config.toml
model = "sound classifier"
hop_length = 160
input = "mfcc"
spec_augment = true
win_length = 512
arch = "quartznet"
activation = "silu"
widths = [128, 192, 288, 432]
label_smoothing = 0.05
init = "lecun_normal"
batch_size = 384
lr_schedule = "step"
warmup_steps = 500
adamw_weight_decay_other_params = 0
Rows from block 5 of a small sound classifier, named by matrix and row number. Rows with one number belong to one channel. Each number is 128 + 24 x the weight over its row's rms, rounded and kept within 0 to 255. All counts start at 0.
After each channel's rows are labels from the 100 clips, of 14848, where the channel reaches its highest value: "strongest on" is what is common among them. Only what is clearly more common there than usual is listed. The data: short read English sentences (LibriTTS-R).
# convs1: first pointwise conv (model.blocks.5.convs.1.weight, 288x288x1), inputs 144-215
# convs3: second pointwise conv (model.blocks.5.convs.3.weight, 288x288x1, transposed), outputs 144-215

convs1.205 [ 99 148 121  86 103 129 116  99 148 165 142 114  84 131  78 143  89 138 126 148 127 127 118 138 137 148 114 123 160 109 132 132 157 118 120 111 124 120 164 131 137 174  77 161 110 111  75 137 127 151 135 117 131 118 154  89 151 120 110 109 131  97 152 193  96  99 140 127  99  92  90 116]
convs3.205 [120 154  81  86 108 128  84 167 144 101 140  88 137 118 108 115 134 107 155 143 160 137 118 175 126 136 118 166 102  81 137 114 103 116  88 130 130 160 113  87 162 121 130 166 162 133 155 105 137 148 131 146 114 131 164 158 112 125 127  88 110 157 109 137 112 116  86 143 132 129 129 126]
strongest on: voice: female

convs1.195 [131 159  94 124 108 160 185 163 140 167 131 102 129 131 130 117 119 158 124 156 120 104 121 133 142 181 127 149 126 112 123 148 138 129 132 143 117 142 128 118 118 166 111 132 168 156 159 142 141 100 115 142 144 157 136 126 138 111 172 152 148 144 128 120 114  99 128 103  99 127 102 131]
convs3.195 [106 143  92 129  99 130 123 113 115 166 129 100 172 117 144 106 121 105 124 110 114  67 127 196 109 109 110 123  76 178 156 123 159 137  90 130 164 124 126 124 103 112 137 148 144  98 152 127  97 117 145 114 121 112 128 165 121  98 129 114 151 150 137 130 135 129 156  91 118 115 104 120]
strongest on: voice: female

convs1.56 [152 159 181 142 130 120 148 116 168 104 149 141 122 150  65 134 144 117 101 112 125 115 130 114 123 138 131 119 116 118 120  98 121 148 113 141 108 116 101 149 117 124  89 163 133  74 102 158 152 123  91 122  84 101 109 130 165 142 138 108 148 110 110 166  91 161 106 153 117 139 124 132]
convs3.56 [129 151  94 131 109  96 174 148  96 126 103  96  99 147 165 116 119 164 153 135  95 126 141 110 111 111  96 139 125 134 146 170 160 120 137 141 108 126 125 163 173 107 151 157 144 105 201 139 127  92 154 138 160 124 139 131 148 136 156 121 154 136 138 112 109 158 102 110 120 130 132  87]
strongest on: voice: female

convs1.248 [114 109 167 103 159  90  85 169 168 172 113 121 107 147 164  88 181 111 124 128 151 193 180 119 174 155 121 166 132 123 111 138 146 122 150 122 118 133 118 123 152  94 143 116 121 107 150 114 107  97 170 139 143 121 126 104 144 119 151 149 120 135 139 165 165 146 162 140 167 134 116 133]
convs3.248 [117 127 178 138 107 120 133  83 110 105 133 152 206 161 138 152 115  42 132 161 141 170  84 116  96 140 126 134 118 160 133 136 147 123 140  95 129 152 122 112 124 152 137 114 121 126 154 135 106 137 120  97 101 141 145 100 103 129 135 169 121 145 140 150 141 133 154 142 143 101  95  97]
strongest on: voice: female

convs1.43 [115 133  99 139 131  70 102 159 122 123 122 130 171 116 156 120  66 177 104  98 130 123 127 140 127 144 164 112 112 123 143 135 129 151 111 144 103 116 176 125 141 104 181 100 139 104 113 138  81  88 123 103  96 133  98 145  88 122 103 176 200 155 125 163  83 174 135 138  80 136 150 112]
convs3.43 [141 165 123 173  94 105 129 107 117 143 137 119  66 119 177 129 126 122 112 149 151 152 140 137 143  98 140 183 113 117 142 175 153 120 136 120 115 169 161 125 102 145 137 110 144 131 145 150 134  72 138 161 114 119 110  84 131 122  97 135 101 143 144 104 103 133  54  76 201 107 115 148]
strongest on: voice: female

convs1.179 [136  99 102 126 121 142 122  82  97 127 166 138 164 151 103 116 135 145 114 123 121 132 127 152 109 113 126 157 152 135  90 139  78  95 127 153 105  75 125  88 128 110 116 136 102 105 149 168 125 131 115 112 150 130 117 126 163 119 126 123 172 128  88 203 158 118 130 102 146 112 146 116]
convs3.179 [133 146  59 117 132 104 167 104 124 116 122 132 147 151 108 135 117 127 114 163 123 126 136 124 148 100 115 160 131 165 153 149 150 140 141 117 121 156 133 153 205 108 123 137 157 167 163 143 134 126 117 102  91 145 143 168 111 124 147 147 173 132 107 150 100 124 108  97 135 105 141  80]
strongest on: voice: male

convs1.103 [116 109  77 174 103 137 130 161  89  85 158 114 115 110 166 140  82 137 103 153 114 184 103 117 163 108 132 110 105 159 154 143 172 138 191 151 111 150 119 111 149 100 144 102 137 137 101 135 145 164 107 113 145 133 106 123 149  84 111 137 175 136 143  75 153  92 119 135 147 122 128 140]
convs3.103 [ 84 134 129 100 132  94  90 106 105 135 148 124 136 185 142 131 150 119 159 127 133  91 133 174 127  63 127  77 135 127 107 126 102 114 144 141 155 111  79 126 126 147 139 130 114 106 148 138 110 107 113 150 132 119 136 152 151 144 148 130 146 128 119 159 142 126 131 111 135 166 112 131]
strongest on: voice: male

convs1.60 [109 113  72 103 123  81 103 147 139 160 120 105 127 154 145 161 128 131  54  99 102 144 129 126  71 127 114 114 139 109 147 128 145 158 151 122 104 139 169 120 127 103 134 133  92 109 158 142 158 142 157 145 122 139 152 150  95  92 102 138 122 161 152 167 103 142 126 131  95  67 141 138]
convs3.60 [111 152 146  93 146 117 167 114 172 137 166 153 104 119 156 106 147  98 121 119 129  95 151 123 108 111 128 107 169 125 148 138 158 110 120 167 132 112 121 104 162  92 127 132  66  83 151 114 140 133 115 114 139 141 138 109 142 130 138 133  86 144 123 127 119 130  97 143 108 121 117  88]
strongest on: voice: female

convs1.25 [146 153 124 102 164 145 130 112 160 123 103 107 144 119 121 159 141 113 140 122 107 121 127 114  79 108 122 161 114  90 132 130 124 130 109 115 138 128 116 151 124  86 114  91 153 107 143 145 135 161 139 166 144 129 126  95 115 160 120 178 115 118 113 161 164 126 156 114 112  62 106 160]
convs3.25 [157 125  79 110 121  86 141 166 107 128 155 194 164 106  93 142  77 125 125 142 142 105 149 158 153  87 157  91 156 107 100 142 140 123 124 133 165 119 161 138 141 154 105 149  82 128 110 144 143 109 134 128 164 130  80 142 164 135 171 143 168 116 144  90 150 126 125 113 134 122 127 150]
strongest on: voice: female

convs1.105 [114 167 171 123  90 140 133 101 113 127 175 140 135 113 179 142  54 103 113 131 133 115  76 143 127  97 131 148 130 113 157 136 155 124 163 141 163 152 166  88 128  78 105 114  75 123 141 134  82 168 178 150 158 158 147 175 104  96 101 137 133 128 119  68 148 127 121 114 138 133 125 117]
convs3.105 [158 138 130  76 140 134 125 188 144 103 116 135 126 100 165  75  93 102 116  79 104 135 127 131 129  80 115 146  92 122  92  85 144 110 186 142 156 154 113 167 154 138 127 129 112 122 147 129  92 116 106 166  82 108 126 160 202 137  93 137 169  89 125  76 137 120  76 151 128 172 148 147]
strongest on: voice: female

convs1.134 [101 121  98 129 109 158 113 122  98 143 185 132 162 138 154 123 103 142 154  98 146 123 154  94 118 149 105 129 124 168 133 131 161 136  82 129 132  84 117 107 120 113 121 138 163 147 147 111 122 178 143 110 111 132 105 131 129  96 173 132 126 133 133 129 109 104 101 119 134 124  93 121]
convs3.134 [151 129 141 141 156  85 137 130 145 149 136 123 125 161 142 153 100 105 153 113 140 102 154 182 104 158  98 103 156 133 137 145 103 130 126 122 113 122 147 109 120 119 112 104  64 125  83  88 152  97 120 128 123 125 136 107 126 125 134 127 144 154  85 129 110 110 130 133  99 144 120 133]
strongest on: voice: male

convs1.257 [125 102 128 140 109 148 147 156 104 161 124 130 153 157 175 115 145 146 103 137 116 122 141 110 152  86 135 158 142 118 115 138 118 128  98 108  92 121 137 149 139 152 118 112 160 160 116 119 105 130 120 131 156 121 107 151 132 157 137 113 162  84 153 130  91 121 160 158 100 101 110 144]
convs3.257 [139 155  91 137 113 168 122 150 103 129 120  93 155  91 126 164 118 121 110  97 130 126 120 165 122 117 155 142 124 189 142 137 110 163 196 121  96 147 127 145 131 170 144  89 139 185 126 133 118 155 114 108 172 129 144 122 128 131 135 165 127 131 128 105 112 107 131 157 130 123 112 127]
strongest on: voice: male

convs1.112 [ 98 114  98 142 129 129 130  84 132 130  93 159 156 135 147 128  97 131 117 130 137 121 142 112  83 137 137 165 138  84 108 126 105 165  95 116 156 122  97 141 137 147 124 109 141 113 118 145 132 150 160 100  95 146  96 128 119 154 113 144 138 168  90 110 130 124 154 142 105 132 123 111]
convs3.112 [127 182 110 157  90 135 129 148 121 126 140 124 133 122 103 113 141 117  75 112  89 109 109 110 162  60 113 121 136 168 104  68  83 151 101 133 121 130 107 116 155 131 148 142 137 147 128 152 126 112 149 138 103 121 127 123 140 110 145  95  95 128 181 127 132 173 120 139 172 163 164  94]
strongest on: voice: female

convs1.220 [101 155  83 111 130 150 130 147 148 135 156 151 130 124 150 141 164 108 148 104 152 109 130 126  63 150  99 120  85 155  90 107 121  97 118 110 111 117 162 134  91 110 177 158 132  90 108 138  95 157 151 157 135 141 119 132 145 141 182 129 118  78  92 172 151 117 135 122 157 108 134 128]
convs3.220 [141 120 115 103 126 177 134  95 161 138 135 141  77 140 150 192 156 158 146 159 136 139 106  94  97 113 116 151 122 143 155 125  84 150 162 147  93 154 150 123 182 147 145 154 123 184 171 111 186 132 150 146 137 140 102 184 140 142 141 134 131 115 155 195 162 147 131 106 146 153 171  99]
strongest on: voice: female

convs1.49 [123 124 150 153 166 148 118 116 132 144 116 148 142 113 106 114 126 150 177 136 132 138 113 119 127 171 152  82 111  96 159 141 136 119 100 126 162 112 109  97 141  79 136 121 118 152 121 182 143 114 146 150 143  81 121 106 126 127 122 138 140 164 144 111 123  98  92 140  95 175 154 111]
convs3.49 [101 100 114 101 127 141 110  91 147 130 129 126 158 116 154 139  82 155 143 117 110 134 133 123 170 171 136 123 186 129 137 162 115 104 165  88 136 152 134 147  82 119 165 136 163 127 132 127 161 112 109 132 131 132 141  76 160 157 125 108 103 113 142 130  94 153  81  96 147 152 105  93]
strongest on: voice: female

convs1.119 [103 119 162 129 149 153  96 111 128 120 132 132 143 165 175 161 118 157 137 125  98  91 162 129 164 125 104 128 128 146 113  98 162 131 136 112 138 116 124 120 180 128  55 119 111 102 124 121  95 121 155 152 118 147  84 150 127 140 114 116 116 129 108 152 142  96 103 119 157 107 179  97]
convs3.119 [126  97  95 101 128 136 135 148 116 142 166 153 197 152 161 102 122 134 152 135 130  75 114 162 129 188  43  88 134 113  99  93 162 133 153 152 151 134 121 136 169 122 140 129 157 109 116 127 120 158 103 101 195 144 124 137 172 131 162 122 152 124 135 171 153 123 126  76 137 116 140 107]
strongest on: voice: male

convs1.147 [148 126 148 160 113 150  90 113 114 134 161 137 111 141 112 123 126  93 117 145 110 129 134  99 117 102 136 137 134 113  61 116 132 145 106 150 140 121 123  83  77 108 139 124 193 128 121 109 110 144 132 163 112 130 145 113  94 121 107 115 156 126 119 140 146 124 135 143 165 100 173 110]
convs3.147 [ 93 143 141 128 127 173 142 108 153 132 120 133 139 114 117 118 120 141 108 115 122 119 133 162  88  78 125 122 134 166 182 121 105 127 133 116 126 140 117 134 190 153 126 144 152  92 184 120 134 149 121 125  85 115 118 102 120 135 142 136 103 146 118 140 127 118 165 105 113 126 150 137]
strongest on: voice: male

convs1.98 [147 144 111 143 141 127 128 120 137 128 123 111 115 154  62 127 119  91 137 130 160 112 102 132 135  91 108 109 146 161 171 120 126 118 107 131 133 131 132 146 122  89 111 124 122 147 107 108 120 133 145 148  77 153 135 129 103 169 166  99 103 138 152 124 131 140 134 101 149  87 113 125]
convs3.98 [112 144 101 152 140 118 152  49 127  83 153 128 108 175 128 142  93 117 128 166  95 196 114 159 102 127 172 110 127  90 126 100 109  79 101 151 151 123 118 138 175 122 141 131 147 104 113 151 119 108 143 113 142 149 152 133 115 142 136  41  99 128 115  90 114 130 134 143 120 134 131 156]
strongest on: voice: female

convs1.229 [126 135 157 123 111 100  92 125 162 121 149 111 140 142 117  99 102  93 132 123 106 144  87 113 144  98 141 130 118 145  98 155 126 172 104 124 121 135  91 115 119 135 136 147 127  86 133 135 135  96 156 100  88 137 148 112 130 110 116 111  98 166 148 124 142 119 133 116  97  93 193 127]
convs3.229 [134  76 122 131 122 155  89 121  90 149 142 113  60 160 121  97 111 122 128 116 107 105 134 148 148 139 113 134 122 147 104 113  92 106 140 110 121 156 116 123 106  80 130 122 151 142  82 126 109 132 127 135 107 137 133 117 122 142 109 118 148 123 107 112 113 125 118 150 120 119 122 154]
strongest on: voice: male

convs1.50 [124 114 139 133 133 106  83 145 141 120  87 122 117 141 133 149 138  98 128 141 136 105 186 105 123 131 135  96 107 139 128 122 114 164 106 103 147 182 133 146 113 138  97 179 165 108 103 117 115 160 113 135 154 135 115 142 128 114  98 164 135 154 152 110 143 101  99  97 156 107 138 115]
convs3.50 [230 108 151 166 123 137  71 115 144  76 119 154  92 135 120 139 138 113 136  96 122 104 121 113 124 117 115  82  93  96 121 152  78  86 169 136 104 113 124 121  80 124 121 117 166 167 142 133 136 112 105 107 108 124 110  86 128 137 112 154 110 156 123 116 142 135 143 119 118  98 118  60]
strongest on: voice: male

convs1.200 [151 139 144 159 143 139  95 185 135 109 114 136  97  94 141 104 162 154 179 139 139 120 126 106 126 127 102 108 100 123 120  94  83 156 108 121 137 107 179 107 129 148 131 111  93 150 107 106 124 158  94 130 122 126 115  99 102 110 100 134 150 153  82 128 135 100 160 143 152 128 109 116]
convs3.200 [135  90 146 117 130 122  83 150 117 126 122 127 145 106 152  77 155 166 153  91 127 144 135 171 134 143  98 139 141 104 146 119 132 136 131 128 128 134 145 101 129 159 152 132 105 157 145 149 150 133 135 104  79 160 106  99 120 121 143 144 131 108 119 173 146 102 140 110 188 110  79 133]
strongest on: voice: male

convs1.245 [129 155 126 105 145 133 149 140 138 134  96 135 156  94  93 125 105 125 151 143  86 124 126 126 102 132 159 172 119 158 118  98 149 116 133 135 120  96 166 142 109 114 141 160 141 148 129 127 144 120 114 141 141 186 119 143 176 121 180  95 104 151  76 136 131 113 116 171 146 102 142 117]
convs3.245 [159 102 109 159 140 167 134 104 142 165 118  95 137 115 136 153 151 122 109 144 147 103 141  95 119 109 133 135 138 103 102  90 117 129 101 120  99  82 112 115 145 114 117 155 138 109 134  72 134 136 133 128 101 112 113 107 115 134 162 139 157 124 107  85 113 114 121  53  93 140 109 155]
strongest on: voice: male