config.yaml
model: "sound classifier"
dataset: "short read English sentences (LibriTTS-R)"
train_examples: 26041
time_shift_ms: 100
n_mels: 64
hop_length: 160
input: "mfcc"
spec_augment: true
win_length: 512
targets: ["voice"]
num_classes: 2
arch: "quartznet"
norm: "groupnorm"
activation: "silu"
weight_standardization: false
depths: [2, 2, 2, 2]
kernel_size: 9
stem: "single"
widths: [128, 192, 288, 432]
label_smoothing: 0.05
loss: "cross_entropy"
init: "lecun_normal"
residual_init: "zero_last"
optimizer: "normuon"
muon_scale: "match_rms_adamw"
lr: 0.0023
momentum: 0.98
nesterov: true
orthogonalizer: "newton_schulz_5"
adamw_lr_other_params: 0.00084
steps: 10100
batch_size: 384
epochs: 148.9
lr_schedule: "step"
warmup_steps: 500
weight_decay: 0.1
adamw_weight_decay_other_params: 0
Rows from block 3 of a small sound classifier, named by matrix and row number. Rows with one number belong to one channel. Each number is 500 + 50 x the weight over its row's rms, rounded and kept within 0 to 999. All counts start at 0. Numbers have three digits each.
Before each channel's rows are labels from the 100 clips, of 14848, where the channel reaches its highest value: "responds to" is what is common among them; "loudest band" is the band of the loudest frequency at the time of the peak. Only what is clearly more common there than usual is listed. The data: short read English sentences (LibriTTS-R). In brackets: how many of the 100.
# convs1: first pointwise conv (model.blocks.3.convs.1.weight, 192x192x1), inputs 0-95
# convs3: second pointwise conv (model.blocks.3.convs.3.weight, 192x192x1, transposed), outputs 0-95

responds to: voice: female (99)
loudest band: 250 to 500 Hz (45)
convs1.8:517542459459483450556498530575527535467477538460536540426508460622513519477517575524526525476459491461448489538418520417567526442466482597542499478526538480546471420598466513409658564546492468515560588491443488487505510470477512507472513471467503513595532538464547457483411525593480475632
convs3.8:506414512590473508576429532467515540343483522472498540545478454558513470432375556546504519520532428456543500505632491495482527540515598560556468647390512396529533477620548499542520536411476557453442524501460467484495434460482442543549562561472532445358471512534526527507575481510486474452

responds to: voice: male (94)
loudest band: 250 to 500 Hz (28)
convs1.81:486462461429550417487512576485540439439531580484504491519521460523537483541553472498502417477557579504498476603503511549447544509442511465534510583553437477522488474487499452552580581579510449506589516488481516400602445522489490419503477499449521484456490525416417679407569446453396523516
convs3.81:525495543611504571521539484465599492465355404515427491453455486452545562527441587531482497465494498464537498460398464589500531478398503516445496520569568500586558537515464458538586543485485517521492546575503562682570483539531442492482546489463468426480555521471501488519421535500444521503

responds to: voice: male (72)
loudest band: 250 to 500 Hz (38)
convs1.109:406552543454491472470383501549525593523489477469451436530457549500569379591562502523491513522515511561540524469505531524556482516505522417493446470475503469600427507516486598488522460466474474535502496570531504443490531591463422445557585527511434468456520483439480527455521517509467431578
convs3.109:397625526500502488468496571444490493481480473483499495520605542486527504515472416494528526536472501601526454410482435496415548555606505489495387421377392441578503502492544398539492480465561552456451497486491492489463430505516409440461590515529464531489523574562458556475523456532498462500

responds to: voice: male (77)
loudest band: 250 to 500 Hz (28)
convs1.155:513514380448501517580475512507441516465488466489500478502479437618538528486533520664457437548508409420526567458500562471449572594540494442518530405496447457468503474605544539619511486508544482529555472513423520539505488531454500536447482519465443419473495472566576455506498541519469452500
convs3.155:519468544579410432453475418554468485454490547452516480522470475498469466488532534495482575503569426486555545508528369492511546501446466486390520500307437529473651562461551584398622477544478534520479525468491455523445565457568412490491495543534569600448559483528479486546519556541484498442

responds to: voice: male (74)
loudest band: 250 to 500 Hz (29)
convs1.70:555549579486513542461415505509525423456483435425523503401484514525524541474554409478503499443528533541415476502478500506528472633447586549468534419454537610517469523455501474482519462510552519514506486477487514469420584568481527478461518495523505543508460473527499463436417477480580550399
convs3.70:587553506457484507481548499593545395503520430494508502421538535501513535493460476525442571469468496478465506485458600584514524537438510499541508442591356514488484519556449468492567540463478562503488401503494513432482564491563531484496527430546517392563556471551570506484518455502517441465

responds to: voice: male (89)
loudest band: 500 to 1000 Hz (25)
convs1.107:567534457463560549445407550458569534476577581579365467535453510415522560420519443431569429404502480473566460558422475678530454555461539465520564491557486400474649585451477484512493557540471483456480458539437537534532525621412480478460464439513527558450488524560549488397479469485521542518
convs3.107:428616523461457443414502468560487455474442520530509480511365502496448469560571595474511545536378514470494635527519518396500553473509506484528568604520556466592484529528594455550544495564457523540470489528515521487511539524521470496484452488572605523481541516569477544507493495508560487539

responds to: voice: female (88)
loudest band: 250 to 500 Hz (52)
convs1.58:544462504442519444425460531503515568505483524480477546428576481486463449535437547532502484518451490548541498478480511529463447553540546470472563537543546564410462467450532517576566589448463474495478558516468479422523549607478561473556385575515485453555419502387540495515512425460540496494
convs3.58:480464476610475491524490522551402451419493447547513530519463603488547531566503545482531623497549526553461526459570572523535391488437502543513433518543514470583548498558456521476610459510505429556452546507503529505545584554561590478481438423576521521510543458472475482556521441554468459329

responds to: voice: male (84)
loudest band: 500 to 1000 Hz (25)
convs1.5:445488623374468621582546527516534499585484443566493455592418507536508507422467526473449430451503519574489513514459510495433467521482495559493576520502415497427512479440508463512467534562513548555511464507456514564557444455644517537536493507499532429537616455429442435567550527504516547542
convs3.5:475587491506468483450505508452503549498518412538476393559469518478527569406464457579488570487469539563476400602513474531453489522496504490480411527525443506445507539493489416568575555550522486554499434527465516466525535472475442523534481512492407596386488572483514503442514528464490479573

responds to: voice: female (100)
loudest band: 250 to 500 Hz (51); 500 to 1000 Hz (43)
convs1.177:526531469489508436545508581501515436464526447432474535463519557593509496524414519483486456477389452491515552605579542536464469461475490475432509459509424530532512523562502463633527540463566522520545597461547373520473460536519517451416494478443455512477479469534497426493523427480415463508
convs3.177:580588482427520488531505466526568430551504486472371541446432582490468466547502451497560376539623499455610541604530447449507500440490529510479470536470464488533521455499407552454515481521470508566590556394459530605475600438564419500547518431449425501484514477406481550459497509488518437478

responds to: voice: female (98)
loudest band: 250 to 500 Hz (34)
convs1.166:510676506518447474538525387465506453526477539475531562524500516474417512505480564478571500550512519449494490468489476583491471562492458514470479619538502535488530562362444421573535533479518490567415542531475552494474609458496412502595477498466520513505476413564555597476506447475519483423
convs3.166:528453523500476588560489490498504484501467582531605483500645527500470519559542432582547542491426478374560489501454408526450543516517512467476498500525469475487521515526521525519547530575398514594607602557567444540578465468487500542489548539510496549458526558415492487509458529479506413494

responds to: voice: female (97)
loudest band: 250 to 500 Hz (41)
convs1.36:555390484438484532470559549552497572526547421505380540482566486511481522470473538438448435464468484506559490550600390493406436544479493513526501481358467590469487467533541464444487539476667509491472436472470513520536505502536540465496414441564467442519503446477465501457543461506474539510
convs3.36:559562520546462530514558523570487427532539488521362479549577473449520542430488588503467481482590481485481554453490536492488433507518427491476458502533467463468507424484471439454456448481605448482438408498467493452457490532507476479520523316554480558496497515547526511550499503495534489532

responds to: voice: female (89)
loudest band: 500 to 1000 Hz (29); 250 to 500 Hz (29)
convs1.178:565475505465538506469502515489559504526607452504512530445514456473531568539615379497497557517475516487536603445478458563438430522602495483460677496543483444484506476508532482575501598479578561498516430542560559548442445458573561559510584493464537526604486502451419443473454473523510528530
convs3.178:564564563472487534590573540563501679482453512518418590537418560583507518455489429499533552525520464407538477577538573489498478422497464401588569406475535475477467510551466540448529499575385472475484459520519543563607539503482516514553543517455557430445501524546474505504498618418493525620

responds to: voice: male (96)
loudest band: 250 to 500 Hz (31)
convs1.125:476523528512538483504490475482495465504424546466497623480549546383526538435516494495504434473472548563489518524467492479557474426477536527451487404436504597470454532481545536452567499536485555500497590481604537495505538549464468517553494535440439458556474461403494351597577505434559574560
convs3.125:473510536572549465579523465529470532493513426569554490564487606501518535503467456576450548525354539560555451508528529484517478521568520457555483596505527402560444492576521401423484516501465489486541471567591529437426529495513507457500409408387536466529445490513540498433524490530486572542

responds to: voice: male (97)
loudest band: 500 to 1000 Hz (25)
convs1.23:539473551536526452510393524485526510525512398562551474380479583495485502472483510533599503514458536525465514496521499468498536420522470538477535534562510503516433520515513658576575436451597489546450440559511506495472511465530517543477432391581526558507588551504435508518541423499484538445
convs3.23:415545421467530457524447466517466474472457607565556480498426494400518486525531547514581501495532550413443413473467477509558444503479478464515560483478503520476455569484507559555569566530403511550473547575499391462482545508447543437445499657438510497415507616363434503522518551536469384484

responds to: voice: male (94)
loudest band: 250 to 500 Hz (31)
convs1.42:520494462470512567426534464465418505456607478507440511450514511601453502488546428541504458476445486520466522462439549532436503506609484521508477471428549521496515482466420591424515451505460537511455511525458477521451504525538470482476508443512556500541465503442484456436452471431514575572
convs3.42:468522506603371513495535609400534509452406503493532460579507517519590569469463557462478448491441508592451599538415535554516451545421446522474486487498426569504505453412536533466545498510534564482457465453480511505515500434437571512493413651532513608441507498506567504524581516545481470499

responds to: voice: female (89)
loudest band: 250 to 500 Hz (42)
convs1.80:443564491539562568499489516519509546529544474476501567491460440559538555619530465556474500532454511546502441437494465568345445553528526412477471521505535542446528413581534483444584588516499560456453481486470584515498491467446522546423509517487469557488534573456423487529484415436431479445
convs3.80:465544454378466485421450447562490469543472434649498528468513517497533428469558493408457515497453472441501521521425483537501366499472452473442441448459546374430504563507490466486485496505396498564442389520540500500475520506517393478484512468497481465461524515530474527515496434455544533458

responds to: voice: male (90)
loudest band: 250 to 500 Hz (40)
convs1.14:507494501527532520471527464507484514600479569552607511460486466438576575522569440442475465553545463508510430469449554315381523467496528541498473455513548444579525463579489430545488482511448593563587554488535475423545494494532555507501445430489503545370496471546494533507421494472552539471
convs3.14:588376450464359529542462550503509524573486409551521432522468488516514505525501452490495587517477523508504493537517454542499410583437543444451452539459480492507443415511453504444417465480438478559483552506474641471512438481533497497482541579594534497505491471585450505524503573544506568445

responds to: voice: male (80)
loudest band: 250 to 500 Hz (29)
convs1.72:523454403433468488507584451608523467553477461532576514499470472506509450504410514475507413529530501591453448462464464485530513473530551563497519435415565478449527489484495529392501439544459523435439422420543561530569639520458456474500466611562474596445411534456480558501530498456490523467
convs3.72:606507496450528453470450485381486454468574446440563546482424590592534440515520503472498526539433494487527471518536510540533415581485427545450456523577625579617581558422534549534498488428522495446520549541485457558468402584423477430518497525517451500600478532576463471551468576529524508559

responds to: voice: female (89)
loudest band: 500 to 1000 Hz (31)
convs1.120:421610435507496521440474475412498400438500478475549553484497546447400458584518468571474525506479522533554488493502432554475443508419529461510548473447497522489552549535429537480465489509459549501565485456527484521541523565428449379439495478386427448530517499444465533540529533509452518576
convs3.120:445489512527504476514538517415562504466538585484559575559482575541465509493464512512514483536445444583510492455510495480493437478472554441507423532591568535365460411500447399451491475536406454474504494508542506468538519512539452531548507504495494468465511472559525484459510453531534532502

responds to: voice: male (71)
loudest band: 250 to 500 Hz (32)
convs1.74:531501501533564494501500413432541449437486551467528535623481500526491514510501457475508562518515462531456451527501528532475523541498574503514517392430421469408418548418423583593489562488474524488494484550563514520593495508506540505532529484549512467427456515556562534544575448470450415465
convs3.74:493520501402536407507520532491496463506438436514529487424530436576440565548558565476560600528501402527548520599611551477517565549559507459376521450522489452465528531463508535491540520546500554569457617527486489476492503447518516505447525559494493555456447443481467487361466558498511473575

responds to: voice: male (85)
loudest band: 500 to 1000 Hz (26)
convs1.137:492530494405526512460518466503650454566547533491482492507602587487483574553499478522526441504562459516510551501537605392558521522409459528431520542511578533500473478453549500328491573487509467511445382441517492570488550437554474536553553428488492510572494569469433540468524565524509539463
convs3.137:427514512456483465528467587506541356550429424504518515403503589470510450459454468503557450509482505502448593372440497475464566576484538488552580414409490575525563505576554408537543460443526650508493493456492510521504583426552432471410437527500461480489494463534540474547454514513541482575

responds to: voice: male (99)
loudest band: 250 to 500 Hz (33)
convs1.25:498476506554524501431505471512509539456468522520563567429415504477462543583530478509548512489532574500475465507398465546498516518640458554505485459439544466527449526540477436503506479478468501469494526541498490489420466573523542524494519475491522521493463539509467527532509547457565536418
convs3.25:555456559603494554550532602528440593446512584473532410516499492547473510542523605591505507526474493625462502500485450508562512539456546538593455451421611524521492508451527499487434442526517447480378456482533496453416553513449481599603536537460465566546481494501457537569485459503530532548

responds to: voice: male (72)
loudest band: 250 to 500 Hz (37)
convs1.83:513382458450565443514529530492507565470397477491503541582521500483621534450431509571510506434503529478546549443438426517507505526434494504500509480410466472559586474553614425530457546532486539402465523589566478527414452419502553507546469414444525517485535522530500418572500519489465570373
convs3.83:442499496520517430570464466505438529443515438543479544562471463534516551491574526518464404543546498451506531591541470466583488642523565535536475440518460601524467541515459573419419605551575569476537525396447456402404489494354555523447526503423485539412411479494546506496476532482513511451

responds to: voice: male (80)
loudest band: 250 to 500 Hz (29)
convs1.7:489444528595579534574404504506438489543447505547505504477490532538499450575459474441410521494447471486503482496548493390486448461504364474489481462468554471470420375619520424483508455475453563514498526463531403412512559443497537606469477497500530571527450414435547520524496573514472534378
convs3.7:443471644414562499381545538490507365534504558565493546533519423515422469532490470613564537440570523420477510433488504481458515531438539505429512642513542468488508474493502405643510524421514566464503472499545378629522520540512496476588534506481616529577487542452477482551458466493544506463

responds to: voice: female (92)
loudest band: 250 to 500 Hz (50)
convs1.114:548487499384569513548485568429457577516389464469589426529435453495472413467480424460474563533469474493469511474532463606514458428481474511449536482451492411599455535537506472418577367469519439469495539528547404559508431552390553520438519441512522477450580486453490427446496530523485524533
convs3.114:443522474555497413575499382576467439463527467623547594488526541526452463557485564549503468497619455480449468544581513547455434520455611473445600519474455506556379508588520456539504493451475497491539447509498570503573503475496478576510460583591444390556477404533519494575534486532516465513

responds to: voice: female (97)
loudest band: 250 to 500 Hz (54); 500 to 1000 Hz (31)
convs1.16:431615553421460485554479498469510449514450501447500462428520486581528548512570563473489496539550456621564451533427473550587573525525549508579591481452391547468489512485488447489526388421533471591400539487458550551453490506574467502593441459513474464473466524455478481405566507453502455443
convs3.16:539601576514579519584564558614571533540440586501592533429586465539485535512535536502481545493433625510535563469423541419496539509451454521550546525452510439450494558486445457537510532504517470488528535494475468535499429460545429622496515516530449437483563442542557520568526497521540448571

responds to: voice: female (88)
loudest band: 250 to 500 Hz (41); 500 to 1000 Hz (25)
convs1.94:503584535469453578421563432452483449587466438566430614558484549485499557513619517403496533448452530594462472554494582462579478512586447501434521506528521489495398513534572531439489545519530475450533612528461501446492473374437469590455527448554574434524455467453599440525503513505464457481
convs3.94:473446435466456452484512541576455522500487452511389571449508473485493539456565454532471594546422548453551420514504436618529433485432589510531524560533499490565498434509464423400514509453529478386487589386546553578459504495631517511526464579553581589557493459439535416513466482436497617478

responds to: voice: male (97)
loudest band: 250 to 500 Hz (31)
convs1.30:499483582527523509479512455488498508531572544472507571491508567374518488619538454466465559508502488433561484473392483534533470495544427510479479418434453437537492509445457494462485474501401556491465503597506529542492519585530477466476487476504477566540538448445441498527475502473509613507
convs3.30:448574470503469475489476530471541389537485603438496470462551548603579447332533459388482581523468527512526464546461455503478626455506565443515475523431446475441523445461483578450494565504503516554475595524528478434531491508568454538461522487399526387492549595466436467481536473524529441578